config = dict(
    hop_length=160,
    win_length=400,
    inner_norm=False,
    layers=8,
    momentum=0.9,
    warmup_steps=410,
)
Rows from block 3 of a small sound classifier, named by matrix and row number. Rows with one number within an expert belong to one neuron, the router's apart. Each number is 500 + 25 x the weight over its row's rms, rounded and kept within 0 to 999. All counts start at 0. Numbers have three digits each.
After each expert's rows are labels from the 100 clips, of 14848, where the router gives the expert most weight on average: "top examples" is what is common among them; "peak on" is the class under the peak. Only what is clearly more common there than usual is listed. The data: synthesized solo parts of chorales (CocoChorales).
# router: slot weights (model.blocks.3.mlp.router.weight, 32x192, trained with AdamW), inputs 96-191
# up: expert up (model.blocks.3.mlp.up, 16x192x192), inputs 96-191
# down: expert down (model.blocks.3.mlp.down, 16x192x192, transposed), outputs 96-191

# expert 14
router.28:495475475494545516535477526495514495478441471496536504483528525522509514541526521493533495514533469514524531481516489487540535533482499491515509501500537482511468487490499494459460459493477475529461502506511547545515535528474509476523483449554491496531486505483503483495485483511488478479
router.29:514472493498521481516512535521547536516451527494505478482478503521509464489526463490494496514482496514503532511517540496522529496524521474493501509510519483532499481525483516475499494476481512544485473500474497515485507506493516462487470467545479523544523484485516482500520490512457506465
up.0:537536524489460485493531508472491488432538460523481482478497494462470518482503488503537478479509540475550496510544462470526529530471469489481482470515485487506511521489499468542472530520538482468507497521485485453527478504489461519501501536513494432525533493511521492479491461478510551476
down.0:537489501516495500514496532453493517513486519500528511497517536517472481504426515484456477500461521472438495531494527536531476500518510508491518516490486512464469513522486524487516474457532523497472492478531476502492515473492549506502506518480505545476470493496501478532527493535524497547
up.1:537480489546524457494498490508494491480527517497475462537500479514522521470507527519505464488478484498526513574474541466490451512472527524478547456534532466502497545497519470518468513533467491502532508516499505505481459483499524488469466512519554455521484467513494497519452501492519518525
down.1:542493530504516487484475521495549478498451543499520486477443502511488493468491527557516486548482478458500507506511485489503532494508492479496487539539481508465552493495491505532489517510506500493486498527509528486488491495505490486509529493535471517482478534481473452500550476528472540518
up.2:536531521569536473516490483499478478494527514510523475525469506498506492496505497502490490517527536502487495509518512445526531505465476554459509540493499496469515480469498477566463507466515464487507505493490494472494497496542510454522500572490486513476464487500514507522495486487483521511
down.2:471466476456506504525559481473535470501498488475486499484494507513502498522524456478532512542549463524511552503454522498507484501526474464506511519502464474501486524502493511482468476472484511509468468555478473527502510492531486511484513450475478477503495490496533480498532523502515562520
up.3:501450522506476472534509485488461443516483500458477532468508482527499497474456504496498517497501477476506537549517486493489474500543480502531505509480451524532488556497516463494490480510533474485541472522499522504497523505504453493564524478504507490528502510515550488497538528501489538512
down.3:542498516518506476485535474491471484530551481464497512489527476504452481499502533488517545500526509527540488497533483532514514494537504506525504533521491500500497497488495487470479492526473485484497476521519516454504470444463562518474493515463494468473513512511525522492464530477525483500
up.4:516528507498515497444504488506532494561532527495484457470504450448536541525483493507490523523491497460523485496525495525490489548510519533494526532499490534531490518475482463499538486504500454500499522493503518501489516513523464481527541466470489486517523510535481503525493462489496536480
down.4:481479486452477474542491545468492463492540499520544518489557492475483512457480526511501512509513490544480519538502524512524531483537516445477481520463491500514472520495499520460474498505528538522479458497502529487485522501463541492472502469521503433496447533479560507495520512535483526518
up.5:484508527496482499520477501531498525534499492442495468535495494512508523543502500491477487550467513470527455501485491500504536509514493496482467490499479556506476517486475515477478486495435475471536477486472460497483508540495524500523527470483489524492474514517503531519487527553470440534
down.5:480477447475498454499495499470467449546474513456492558515496490514552528508453482507552477482472475475524490521460486502532527501526506478527469513474532506532503525493499509457510532495509460485499494505491489515519473550519527497489503500532498473541513497519578499557500524469513534504
up.6:525518480525471516504507494492478537515507505560550505494495519506499504504539558441497519503499482505499529480500473497512498507466513483493500526527494520496545536485487463529476517507514485483476474459472504442478523486515536518468453494500496524456470496459483533457519504490519537495
down.6:525505495463498548433486504504487499500501504521511536514485511504542500492531486485487488522528486503453503517479423542522520481512494481456504523481534509514480472487475487533483512504478508491484458470471496497477532512528540517506530515516522485533433515469494485508498509499515539530
up.7:483503446485521473503513502515523477500499514537484476504485486474504523534481523484530478477517482447486455483478464497518530552498474491530486491501523488507447501500488538465511520511526422528494532491500466526535521536526484526540490571521525513501511482514478508505554477496499514521
down.7:500473519482522492527527497477472509472476460476496562473490549480513477479454496482464509486497492504529530488443501484483488462478509480495514497478513483485497539534513501477486504525500504464557528529485531503485461508523452519518478535488479496508466558526463513539470511495504491505
up.8:513526498542477498460524491499489484474463504536550456545515519501520514511522517490499504516562475502468497496505506498481461564513545486511494510506549492506534526478523467489514493487450475483511465514500546458494498465512515482503472518509532511490499477456452504481481512485541498516
down.8:541483517500465465478494521470504491516454498526529496551528459524526544533503523519487484514531495528494493497512514507472557502518498537522502492476506478525514505522506487488518491501489503473502532510493560475455524518532548518451471463501503494506474499469480506501491531491475497480
up.9:504496495495474505463536466501456504527545481508495489487545521515534524442554498514487500492455489465502476484489474480462503466526499497468512484497452501518509481495490508526484530486512510459502544462505493493506515532531450494515494546465491497505515490487488516534486481478561507527
down.9:473494500494456522490513525478521510528455524477492522518472498474436539460490491465496541545531504507492537516511491544521491526506532473552520499536467455533466507489506468476505469535498540516507491461511501472537492538477526497519502535476512457486514486494481497490481531505503497511
top examples: horn
peak on: silence

# expert 5
router.10:472472509513535478504539570437521450508494484531512499538500521548455561511510515521494485498465488476490512523533516536503551491493507547481529526504490516517489484543490483486520498567499467486526473491458506505539488493528443516547524506490543481520529537508497473496506513501504464496
router.11:471499462512510482452510537449519489480471537524468530547506470523512514512466490544519447479478504482470483512531506501507466504522482517532540502540516484492456503517536477496486479565489442493503493496485496525490517514500453482507517514482494530515480510477487498473510503514443472507
up.0:533532514468482484482489480491539515454524475524513473513522446456518489493550498508506511510483472531506492562510517545489495530463512498460444490506470490490525512526534519523534511489502506499533474510506490504469504476470455509469540564509522453524525481531450496497475485472517456536
down.0:504448527522537507486507525493449504499472531501496498515497516497489460540470498515502507486514506514510479450481506432510521454522493474486502501480559498494498489503497500490464460465466465504503527471538498493491492537511547494510486471485490554485512479455515523504522499489472526482
up.1:501494495493453503506501474483553503492507530489513508507503557486494548498501485542494532513518492461522495509477507512515522530500512493506554502479535503503469518527494498474517500460519527502477509453485491457494467528489550474430519491522467519489512500513478534485444470528563498519
down.1:533555482494502476498506526534466464513528447515487478506523463499502521483496491493501435484472495559492525509502476485508461463507504495497480503503500516498462506490505462524481517541496514561509492514536468499522541522515513555490511495523509475509496491501457477468516525477468490507
up.2:515548493467541508474487501512488512481484528517505520506533505484487514468474541484485447505477481510477481481482504492482485521476453472472437484522477500515484471465539537489523488533476510493488527521548535497450495492501502467468537533487544493437499473473524530519485496534498486514
down.2:472490523538478535513508520483479492502529475486504501521479481493499493528546502482488540490506544507512502530498481502521499490481533532523504550446507487518498497534458507504512523475509528518506474515496480498516493472492477548522486454474448505514497542508470487465492498476506505510
up.3:538510482530500503522440503517484528534521492468537520520544483500497518436505512485493471520515500510465497540497497486472542503481493513510486462504482508464494500479516463524512506568522519483448509508504509492490462527449506499476493507509509488459424479517464495522502492458465487523
down.3:506477542463503518487532507496471459472496512528507465484480494516527494554511487488507520447460530500504484487507498520474506494552528495453483495478470443500471493519482535542541482475539459552512477461510551488492513524494485469490491480508497535538542505471540515503470445482456510490
up.4:531517508563505472508519464505547499469505550486472491459488493529516531496496505492495484498483489477469493478505505506541495495489547495479458503516485468510480472513512498505494436514519531466455531525469516481500480492494515557479473490491507474480500493531491498501515484489506490483
down.4:489494513485561512460463519462495476530494481533499519493515484495500514546487503505465523496487521487493480520496514492515480497447503504499455500472453514513498474477505501524468564474472534496506520479502497505504503520447525517481492494515499520478467521510498503471537522511538532541
up.5:557492497489482536488539457503473519468485462501508494523481487477510492510510451503541500490503493501508502482462484505520551499494492514486465507498493507476524508530549504504457491495491562526495483532464509488531515453508506499521500467482476518448468447468456516490468503484544493530
down.5:472544520499468498461493536525466506513520545491484467477547532478507518507504532512470534516525493479502494532526536482519502551498546454472530521475479499528492507504520547522508505531519488483531501462474489505459476543469497510499503553519505491514540507543507489485492503509501480490
up.6:465506523453501491501512542513474447527461511442455502522533492514509479501493476501494481508489494506536479497496485498505535505533458512539500479510508517524477476462533500471522485509473512522519510477486464566529483509512507499491535501491544474526512470495484526538482521478479456475
down.6:478521526488483557511506491520490484533525483495501526509510509485505491527470504506507570492477514450480487489472485516462491479440514517495467509520500513514530494496489504480503503476516526487511511549503514485494477497470503525495490519484513538472509470519495527490520511563552472526
up.7:495478508536539484499540465508523474520530476484470487537497515532482558528446513503493498497495489477459479506489489512515473534464480504507472521474470550483521519512455502502475473551467515494503536462467500537547508523492508498491494480493519473517499509523506478523468522493499479506
down.7:491499478466477478481488549497493507561515500495480521488521537483499513520538509496533471542479516471473462513430470481447533483486500500507506518497503509496472495478471522452501510517496454492499476535540438452522524502503477541473510516522489500469498514490497523504507516515496499506
up.8:542506504473512510513492507514545474487550499452511489480515458445529528487481507470500538513484501526496505524543513513510483495519527508525488532479510533473480500485511481513471487457521550490567483497511519443502498560489526482475496453537500493518532498500505515533465501510521477520
down.8:512516532539487482482526541494473453552463493482484526512456478512507485516471505478486506491507476514510499485474481508503520483542496522496522491505471471518476506501478474509519503520535496555468507527472503497526534493516539532540513468479492534524492485513502473469537517509460486497
up.9:499515477468488527502473469494537523485520547487490486492507512496508523537522558514491529478455486471481466527460479471492496506483515526506479497508526502538499475552500471491486503494486563502470445520468541515493512488494474525481527512498534500496492473539499487567445545501483473506
down.9:473499471490546499557534512550468495538503456507498488509500487461480497516468478464501523536525515506516498483521597504537486527542500457465463521498493510466511487505526519502533478506484482509524513509506500509500494553491535453525500528525477457526488504509504496536488494511477505506
top examples: horn; note B4; note A#4
peak on: silence

# expert 2
router.4:490523497449495504524505523469496506551505519529498491483514481501525492501526501481518462486515483493529504506459510465543502505527486506461454522475505477480493480495487495507465479503509542529493511482503483532505496532501471485462479494533462499530546504503518507477516496547517463462
router.5:486489485529509506518485515484526541514496466468462465516497524530510469501565487481505481490505506544512543503518536467543546504488501499444474534479518477512548501477459503467498504474519514529494532476510520494495538522484504465518471472508488511516534502488494509482482484553499523516
up.0:467494527550444490479528538541497512502497503539486462482485500494507490507524514513527508465480508516507512533514544484506483512515525483476507433530472499489533484503507494540508515486560549504488471502488510498486501514494493517519465550528472553501516506484508528491545470479548485481
down.0:492534468480510500480512515482502492537493545537485511524507542456513497526498500513497495463488482476446497526473423536505534487514474496480510544489527478509494468499471513522544508517463481509485521450471475506528500476504533537462503495513456485512467538490504506504453549528495520507
up.1:514467475431471505510486474517516520507501509451474512540527477469498481546495494532475527472537513487531510541498461533495544467528491531486516508510497534497496515554526537511502479499474461485495467482515511483500455468498511496513488521507492478510506558554515549504478507516496516493
down.1:516521520507493484556527460499490481500515505461569499487473533508506470506432491502513528516491500494498560524535544499493465460491513473498512528505456487491486532508565484477503468467525481497470516473512518493481488511473556511525505499474497527516518489531517498465512543521505481507
up.2:511506454472477508508502489527503483450538509521490499457521526467498463539493490495492505479465470499468509441515475479513487471480483452536467478546525521498506519462504501471533512489486515555520488526485508496516517488500498536510520491504475528474479492526501539512512465551505506529
down.2:495497515538530498508507529516498498503491487506494473515481453531517483500498470541501560496473525509527526446518515472513485509477469500423508452482483479499530529527495503490503479488523543494453492516517486519481486492501512490491491481478469487514501501458482503475559473515516490536
up.3:490508497495477529490461473550470536486513522506524478525501480488465508506499475506470552491454499495511480453436532487513491501492483468475493483477455474506561507504498513531478499496486518556470459494515486460498510474503480467505452529488505518495517508503499467452563438518502481491
down.3:495542443523521533485513500505518484512498545499448470522476515428497485492488499539493493560501484498488487482542512534538518469500502501466487502512526538507466486515513524493506486496507497472489532475476519507531525494512458522513527502515491499486502476505486519527483529492511477525
up.4:485547502526493542503514497517499500469538523489466538523536480517548499489483466544479488536445483492443502541479458493519499520469537525486516502474481491514508491515486493556538489499507528508498448501517485465482464471476467453509530529474515520519514502502496488505474483455488491561
down.4:528469475502487466475517529490518458529493509498488458476490478517484486492507494487495454503527500543571480502524545511498527477516502489520510489551477514485497483468474501505493476460519504483516536504492541506501551502505484483484466497541475483457530493463505537522463545536501505458
up.5:472565466521545493496493487519452474488547546485484496502501491477527493483497489544488508478512514542474480515506473529459498498488528521463501494501489514517511524498493505547524478543488496507485454521512479491506450495525477479450498518514510488496505512501494504526476476493458491527
down.5:477476494463492521517528520488505536560487476500522490532493463521507523511477484515498541491492497499492568478495521455534563557498481487505465471476521496462468513477512461494481509482507478491513484507511478489530516492542484530512474477486511488502526472503553519532495514506487497479
up.6:513477458489499500497500540583513480448532512487500504502482480479454552457504453509495517465477478464462504525512510499493500446510469485500467555544468527512480497489509535522505525526504494516534468525521519460478458513510480514510487498477522481521510497507503490521438521522493475528
down.6:506496567482483494453490502474524498508472511509537511504510453461508477544465501489568507502541480535516481486514458506534492501507498508506501480462542481576517509461512484484510420505497502535469506504508529454497509526475474502551506509531484469497466503454539482516539526539475498485
up.7:523512537488502521490499521552478482467511526527469542501489539485515530489489504490519499523467492485535492527540489496534479513480527478463520466484488501524449531495502503502449553542458517514536519496493507540496481483469483443483502482500533516498434504494513508506511531488534525476
down.7:482529479492478479516468528479485555511469494482487465522473481482466492534524488508494544503506474529473495510481504432516465520501463511493535487479547505504510532508511534521538466505486468479497491484478462462475509468543495523507527517477511517465532526482543474498495501503441488527
up.8:490495562501491517456505506479520532450572465538530492430489514477503532539531524450503514512506539476514516509499513481504498487481516517498491500503539453517511478509487508479497481503505510511504493474482485485467492481480509480464532509497505506493480550524487517551491552511527490517
down.8:517466462527484501541507491517508506521461485507500512491499476471497468524491479554513469500523520506499486463532445513492511518549532506490489537477475463467504494547526496498460499466513518498511495484567526470480516522515546500511500520493483516495534509478513472458499445460494499434
up.9:522538539486507513498466500546496541517527528471492518536505480470521543506464533525490521468458533465517505504498493504536458491489529495521473496536511494543538505481468536448471491506536524548479487510520529494494523470498499444478547504464471505493464480519494518485465517467505482534
down.9:500514488521535500475470548474510532432445488490535520497506495524485491501483512481539482515536540482478497513495490494516505548491489556503509455501501483487508502461477518504461524482487495499492496484488461521487493515531459533526482532590478489550536501472525539515512539521509536481
top examples: trombone
peak on: silence

# expert 15
router.30:454487448475498534542479494526535487524489471509535462467470528472491497513533476505517488522512519514514485474533484550506509530522513532507501492482523477493452534500476513459486536466506492464519473536518514494478526512506523485511520462508485507547536488472549462498517502501500490478
router.31:508498500489502515524499544513536556521467504514516471547478553495507523511479515475472512524520505518548496516494531496501490516517494522492495528479515481489483500557499485488463513460501549457517465507514508491514532508493477449480471525545516546531491513511530515489464479490473535496
up.0:515525488524468492549501511472545513484480503494504539554488493492485498499491503559453530488499449493476537551481502476478475403508519465499525515503489500485510532478512526527494514525465498503496440515505510482537479487501483487509498480480480498545537460494493474497494502453506496502
down.0:469492523552527498505526525520527478515536569490510489511494523482503469475513519477522457488504504504498477446507526536531515569429481516480493507469495549558491467565497493477496476510534483538521523503505504486517525460466488472539501504520543527494497535475503520458481478525512489507
up.1:506487467481521528467523523517512514488495486530505536459449489469509523485516492478496470493482476475467494519470477533485473468516506482483527505464509503513468519538492492496485539472490514509530459517523482513472527497479492522530470527484492519504486535528504508507516485536529523532
down.1:483507532526471504482498502533487496507492505441497489499493447484543467500470487559513520485521520496521500480524506531489473508528483482493462475509462537509520457474494504495526525523465537510524530500478499543506488517488497502474489497505512491467481470526507515548468537508515488485
up.2:506519490512491531458506496500459484488509531500523480525520486486538522503489483482524501492479495466504514517485491515494478492498541469503522486530470512505497452460482437530502517504541482489510476478518487477487445533486470491495504494465489468496520483503477471513487471488474452545
down.2:482476488519498491514481541515464531520438510492502519474527473489457472487525489518446488490473492565517519502521534504502522513538489507513517444510542489506478470545532541472490497492470531521501478548480515556536507493496464490510498555527488530509519480515525490465477493520499496454
up.3:492499517468476476446510559472484463488495476428492520503530499493466524483476524515510495477488512548523525519468524472510481469513538511526464498509511525520521541514508487503481490529483456510483501530510478494501530471481484568566442477466525497503506502483511515538513515519491528517
down.3:514489485534523481457483514555457471486503478517469518479474516498513518550481494482517468470537480506498450465467495509477526496500509475490528487496439419493443500474505509502465536468486499518491537513510506589501481507476491540523527503492472514493500522503501531514498521551476476485
up.4:475519483510485491541528485512476496471463487506506505517507494506472472540527503475457511520521517493534513488512471481529522533499575524555521503523511486509485511496512511484506462451498523536465522543506490480497500501490569509503493478481520509487508487461490491477482481500505479500
down.4:520464565445509491464477500489500454544570519523522504494515503521510487496485513515509501480459458534480516500508458513460488450530413530476505524496478481514491513483494474476518579525483488510518483474519485489506503496468515487502543503499492481538515524558517504521475541486452498526
up.5:513482529489525487475518506506502502485530528505505511500498484532523497544486517514510522517465496501488513540493516458521495479515496483475499496505495485496516510515506530491483517456489513490451520487485419515509477522495501542509520499459491502518499492481503501513491465512494484457
down.5:478510482497512489545477481522493458471554489460515533491489493440529509484513497526466494514500509491515526461490495515496528470506526536555501487471516530503506439520533498523501501501484531504522513462463543498514486490515546474508516496509532512491497491538505488518500482466464517562
up.6:501532474509508494469494465501502524465470496514468450509477501472484524497521475516530440503487519470474503489510441487512500486488521519481495484520538500516477479467467496505520521484533537443450475509542503479553540484461455514478527538481544453491501498495443540510501488476509506512
down.6:485488535514507460483492554536516514464533510503499465470554487525504462512449489502475494480462487505516483453511534503441534503501505508500507529505511536472510525539477535484446507518519496506521500485530533457511529499535493487482483479508462491514479492475500483529500480499514490487
up.7:506489525500510513486513491504477458473593500522475456458534477492514471510504456515499490513478469498536521532479486502488523481486466519502512503514537458501541492512522534551503474505491545485513526440524449488506458517479463468521487525505533478478548493533477489475494480468491487499
down.7:505485492540473486513500477470525489540457545464559512537511518468513481512509511507482508480498527538487507515512492519496497531494507484469509487479482490504498517489491520516488477481562438451461501544491553508472528539540478507495474518511475512538508528489526494499484510507482495501
up.8:480495497530511496498452516549468471536528528452455470477506470528494469483475498526525509512468497505502471523497483528570475528534544512475506468532428481517544493493495495528452523486473525528484487507498491504493519505525453471505478518497500451501509488507510463484476449539493454532
down.8:488519502513500517529484488481522495500476493503517549545505490479501497509479480513487523478489513487551514495528500522478546465498480507515513489514559512494569469500522513448547491474508504518543486483476534556508493508457487480460514450507490492498502525516471535485518522503463464527
up.9:481464485517526526537485498513499521514479505551475515533498553493500509470477525513526503491483492487472484502494464476486511514477520444488498497510502504498528519480500498479527504511505456480509496450520497480531453496504489517515477504465502504523449462462515468513511515502479559468
down.9:500479509535465514445521529470459469510483505538466512507463524514483512495505535505509507481484484537466451526459523469505519513449506494473491502511480482542491472519488493462516514498516486523542515488506466501507454498473487559503492522493474520514544490500518514511479528516500524486
top examples: viola; note F#4; note G#4; note F4
peak on: F#4; F4

# expert 3
router.6:523464486518502492547499525535548501531444475490499458502504500506527483468535518499510495465534497492500543462512528498516567499524463547516489454476529492500490517525462469455473499510485498532539493498513483523491539523501477461510475502552463502511528455492524451467495487519493487508
router.7:493454476498517516535520511500548482550473467493465450512451478545519476512523476488515497467528518525485543497487525475505543546493506511484481495484500492493488523534507514483504479473486487477516472546492516486479488521506508454522509472534506520509484550489508496512519498510499511463
up.0:505551486508478543488512515500487506521519460502482540506548518478466554465480527511492473519501517501527518515503502509539506494488500464505562510515519488494475485557504531515522521444481544489447493485484502506519530444456471493473491533505497520478472494498502481480463515507501481528
down.0:498468511509499488504473493508485494470485508491492481514498527512508513490498497474522508498525491481491508506514434488447520524472505561506486521497534539493488482487476455510455521517490502512568501520522493492473515547477502473461473489512519555561478479501520515512533495513542457470
up.1:465534496528499522449499519530500500521473476514517515529494488522491514484539533556481474503457447539486485507468524466539515515453512532526508487491499469450540501525489530486528529505520444518516492510556440506489438456506489505498505540500504514467495467527472508513500501482476507523
down.1:523510500490509488500501538538472495501443492456513484485487539466532485516520470496515500476497526525462480518492499514489505538532501510469466444521519487492470513485471460529508487500471488543506571473544557517477529512497454484505464541531517485514464522490517504520479487514454443517
up.2:477532510514475507482493449514498514493520506505495484503521471482528518481469486530473530525524521520482504505514458499490531501484488485500467528504516517523521502487480506544521509528475462478478459514515513487514504493516470519464525510466527489546545490489485498475494510491508507539
down.2:534523514510475524560490533449506519501489512546535517472524499501503456497505510481531530528525464509516516516473500475508515491509491490540497490514522503434470510529512481527502495499540490523523483519497516502490492501504522505491473496489503526485471492538527469554506509505468484456
up.3:525545494506476565504473489491533539539531553488514487504505468460507494522527507478498513526481508487487506474434473523521487491473450480443512458481537492492478520529461495523507532507506482475495510499474482501494536516483519501496480533474493514450535504492445500465538487491501514465
down.3:484475477468471516487494503487523501489509547490509496511502532488559451490456521529464467474469477545472545525503488498511487545529471513480497469492519528493459491504509502525503456528546491516505484504469503502504522445531483490523504542511497509497453456462479551482474500541532499499
up.4:467455488473496525541509459478511496537524472412510514518478509509482492482479495554485494503527515488534493508448496521466548511514520509487519548524502534489479535516522478507505462492484473480524480463484486451508446499507499520549516513475522508545479540521523490526492500496489501497
down.4:511501507555509425488515490500430458500452500517492516460479507519515495503494523483548483494520471524525543500529505493468468458491502444507502526507474479492468523524495518484521510493499484503505445487547518513499513484513515500530520505480461535514477475523523531507516536483480478492
up.5:499522470557450515506496477526516496463551495510465460483501514495507559490516485479515502490492499436528451509523494479487493534474488530492484485507495489499491513512510534539476519499487460485460458502503478488519540492491478537502537492464494521517501458517521548540463453466499441492
down.5:484515473500547464505525490562449512497513513482518525478469500520479471551501506519517502522492514556483539529514529482502507477519532519538500484507522510448570481520479464492494490518548478495541525481501478492492495498503465488469497515450483493495530529475498449520481504538495495480
up.6:519520474509474525528511454495467473499470474524490486494482502525505511522509525483485479521515483496485472498484533464521505489515500490520484489472488480510469502512488511510512499473462539505487484560507441548493454501493502497499517495498493512510525463478521506520497511524553539433
down.6:525507519473532509525486472474510526467506515497516473536493516502492511500451519479497502522480500475499502504548475532506481497492495532523522528511491540524508514502505478480495501495519502514489508519458527474492491503516526504530432494495475447508486560514508492468467464523458479574
up.7:472495516474489521492462493502541534503539542530516505484509482475459525490508533526461538515526514466531531510496483527476539469465485532520517502515487495479446515510512499496471505468492525482482530494503494494460525502488517507477525473479485528498449551500494490472470498522474507531
down.7:501510545499481467516510492497492470513497466491538495465498551536505454494460542513501503507441468530501530451498492511501534508497524453505527528508495533465494526498493498471502528511544475499491474514519542500509509472533516522551469468500462541497491471528505493491538446484465458466
up.8:510532528441531500501496502501471495508500556511513528499486495513512505515497486472533510467444536484526501486496459514484496508468479512522547471493557544492515512514511510486519502488469499500490517487512478509532466503544514538535468474486518488495480558474495485509516482493466516522
down.8:479460492530506502485496496510506463509500477528518531513483516515480524475492512518511477535501527504496465477488499504518491527453516464511483497493542486475485526481450449486527519478462483485513495488511531467542516491501519528478532483517504514488508514505455482538504502473495471497
up.9:534555514519536526510460525524517478473528510529510457512463452496529498478524510518519460546465508482509493552526513502480503476494521497500489507495494471504494507519499503530520510537557487475496514496524525482445490490476446504467541542494548479546492483464471495462462496506489515543
down.9:480452513478480494533486498504517473536480513515499491481517510532519476542529465487461513505516493464517466529451495500527542508538510500497498515473503476537470504517504521480457471511457493532527447511495461504511535511489480523546490500521448516477567528522536505484514499525488509435
top examples: horn; viola
peak on: silence

# expert 1
router.2:469528486483490502522454563472495555494455500496499467534511511545517516512500536437512489467521473465520497509503541492526493513519525513503496533471513508486479498544511479526495536495506541504507526515524524498444502515539501467492452487529481519488514469448517498472492503519533527458
router.3:486517503543532475513506486538527498537457530493498505480495483557499486510483484457468513521459459546503540507496504466543503552515508503491540521464524483518541487539512470477527490524501569522529513488533478500495498532453492486508500465528482519513501517484519467497486479497513531523
up.0:485491508475543515520481482497499504509520475464485498520500480549504528535492500542515507482492501494548485500460452473471555447515511478488506517453506496460550506485528501483461459521473538540494487498495513490490511465487474486499530504495479515514506511535532475527488524500486449511
down.0:485525470493490493493503512471511515518476483508481498489485498515522476462466494475480501536509492498487528558533512500531486497525490516571487456518479522520423530460501482537508473517523474518518498512491541520497513487527520491513521518499495498500560474510541506486533519494498542494
up.1:500540533516518530485500467457515472511496463516521530513462488530548494498451520515474484509506487484444484485511489509478492472498476515514468465494445500501553505496472472528541474497477480466455476531519483493475497527523439501499468493512480541482537489487506515512474521518508466472
down.1:512457461507475504519498568517496534470501561492477493460465512431437492522491503522491494489487505532520535460480531511518515485489509490508491480509502452450461497518470480474490504523535517532500522481528449474539497454468473519500515492485460508516489519507498543494515491475487507530
up.2:465537491543502494483536514502469490503562481502460497534503507532475531546510478473472493504499501486529468496482515473508511494497519505499490506463448502500485481471503516473491443507509536475491567521490472517515479483454555513482510475510550477486539451543515471461502491538500514489
down.2:504470497444487491480501509475475457514499482487477552494517494471532501491477535538529505473491490511479512524492427523486494483515474537502542485486502511541436493494486477497493521541503463514510498475527523464503501499517530500530553523508504517504493560532492510515521543452503519521
up.3:522533531499442505427488464513471501493480511526501527473478513495473465491518536480514455498529514533500497480498473525489452480532442461509485486461481473515509485473481512520510537529489441486487522507520505507516493431477510497510477501475487479482516517465469516493488500503513490454
down.3:493538517498489538517514480519470515456527490529532466508508515488483547493544514528496498490443521468467471493477467531484465507555518546482509493499519498505511504488529501535526538467497558474469480484490507471489516512523521503489499492465504473481495492484482532499499454499536529542
up.4:506516447449523523507537480489508487514513509533502500517523546461519504527507482515506477515456503500478491512479459484519494489497485528515472504485467484512491506502516498547497525487510531509499499506529543492538506487443534543509469508467477479490534506500465503520532498452449533531
down.4:502520528509489527539486506498507522486467446486470514492510508563504485510508490531510487527472503509507507505499513520451538538514517455486544477504512497484485513532467489473506508485479545514516466517469462496529521492536495467527525488487509535481459427499515462446484476511547524470
up.5:473487496499500563526543491514480524488533528508455503504492488489450534489524494514533515461477488527509525487492475502508488507525541472455492478505481474513557500490510496496485502472521473522518495548520482517504519469495530490512443518454528488482533484509486494456547471492512495502
down.5:495514507510547514538493485527531469502513502494503516528505508494528531551508495478457484467523500477491455475485520519522495447488464509469526512479538512529497498536500503482524528491476511490474535486429546535536501542496465466528509500520520525524475491496489500510485555481504492524
up.6:481508526521494521495470479533498516504504517485516521460458499478526481542481519494505541512554486496466504482521472523497526472500514454439488542517506499501490503503499559534509507498473493497556474478517527475528485480492471524520466504476510523498522559509458510459514490459507485512
down.6:516490547461496475523529476477494483528499512497500524511451461512478504475515470523541462481501502561541502497472504515492489509537471498481500518514530514518517481484468463494491557527519498495463507488498524435511544524515488472547517544494470522487495495498540513463484513480491528444
up.7:484483542471471506515449521510481534501526450479507511478512488468481538453507537514520561489491488488541522522523555475485527484526524503498496510473547498462498539483489457499492479513486479456525485453505508485469529489457485522518494506527481495477479561521456521505465496536459470461
down.7:524514526478479455514508517478520475502481500525501518511493495490521455513526507467520465501497510494469506540502438504505512479480521511534503482481433500533484524510506501514481498497495461511489518492490480472529433505505532505514492479494488478513521438506569451525522519501510489459
up.8:465507482492500466484498466491511497514509504561520448542514477531544537502527500525489535508516504461502503500518481497506504475512514512446465538487468454546505495483501450509487525468524494465461482509510487478469528553493469484522513515473501476494496472509467506496493508459479476506
down.8:571495516521491501541460527496486512498516510452518518486511505496470503473486507495507487476503482525509470483459513463489477508441494503534515454505542517476494538515527523498483537527538510476486507531498510500531476462527470522484482487506497495484463548465501474493514498538478524458
up.9:486464511508496492498544491472443496530480457455453513505467476510490489454439495467505516478514502503500484543485487526489498475538498519490444488485491482537490490473497484496498508511481466494531462483494498511519500486483480504524478505509547491516524479544549534541489525485511520498
down.9:504532506498486508505505502504516507518520497425479509530540512487453528490489509512532517468483483451523506522514482498504501490533507493520537526514421503496511535442498485506523492488471461515515518464550525487486450464488563514502520524467490504480466517478509532510513533511518495483
top examples: trombone
peak on: silence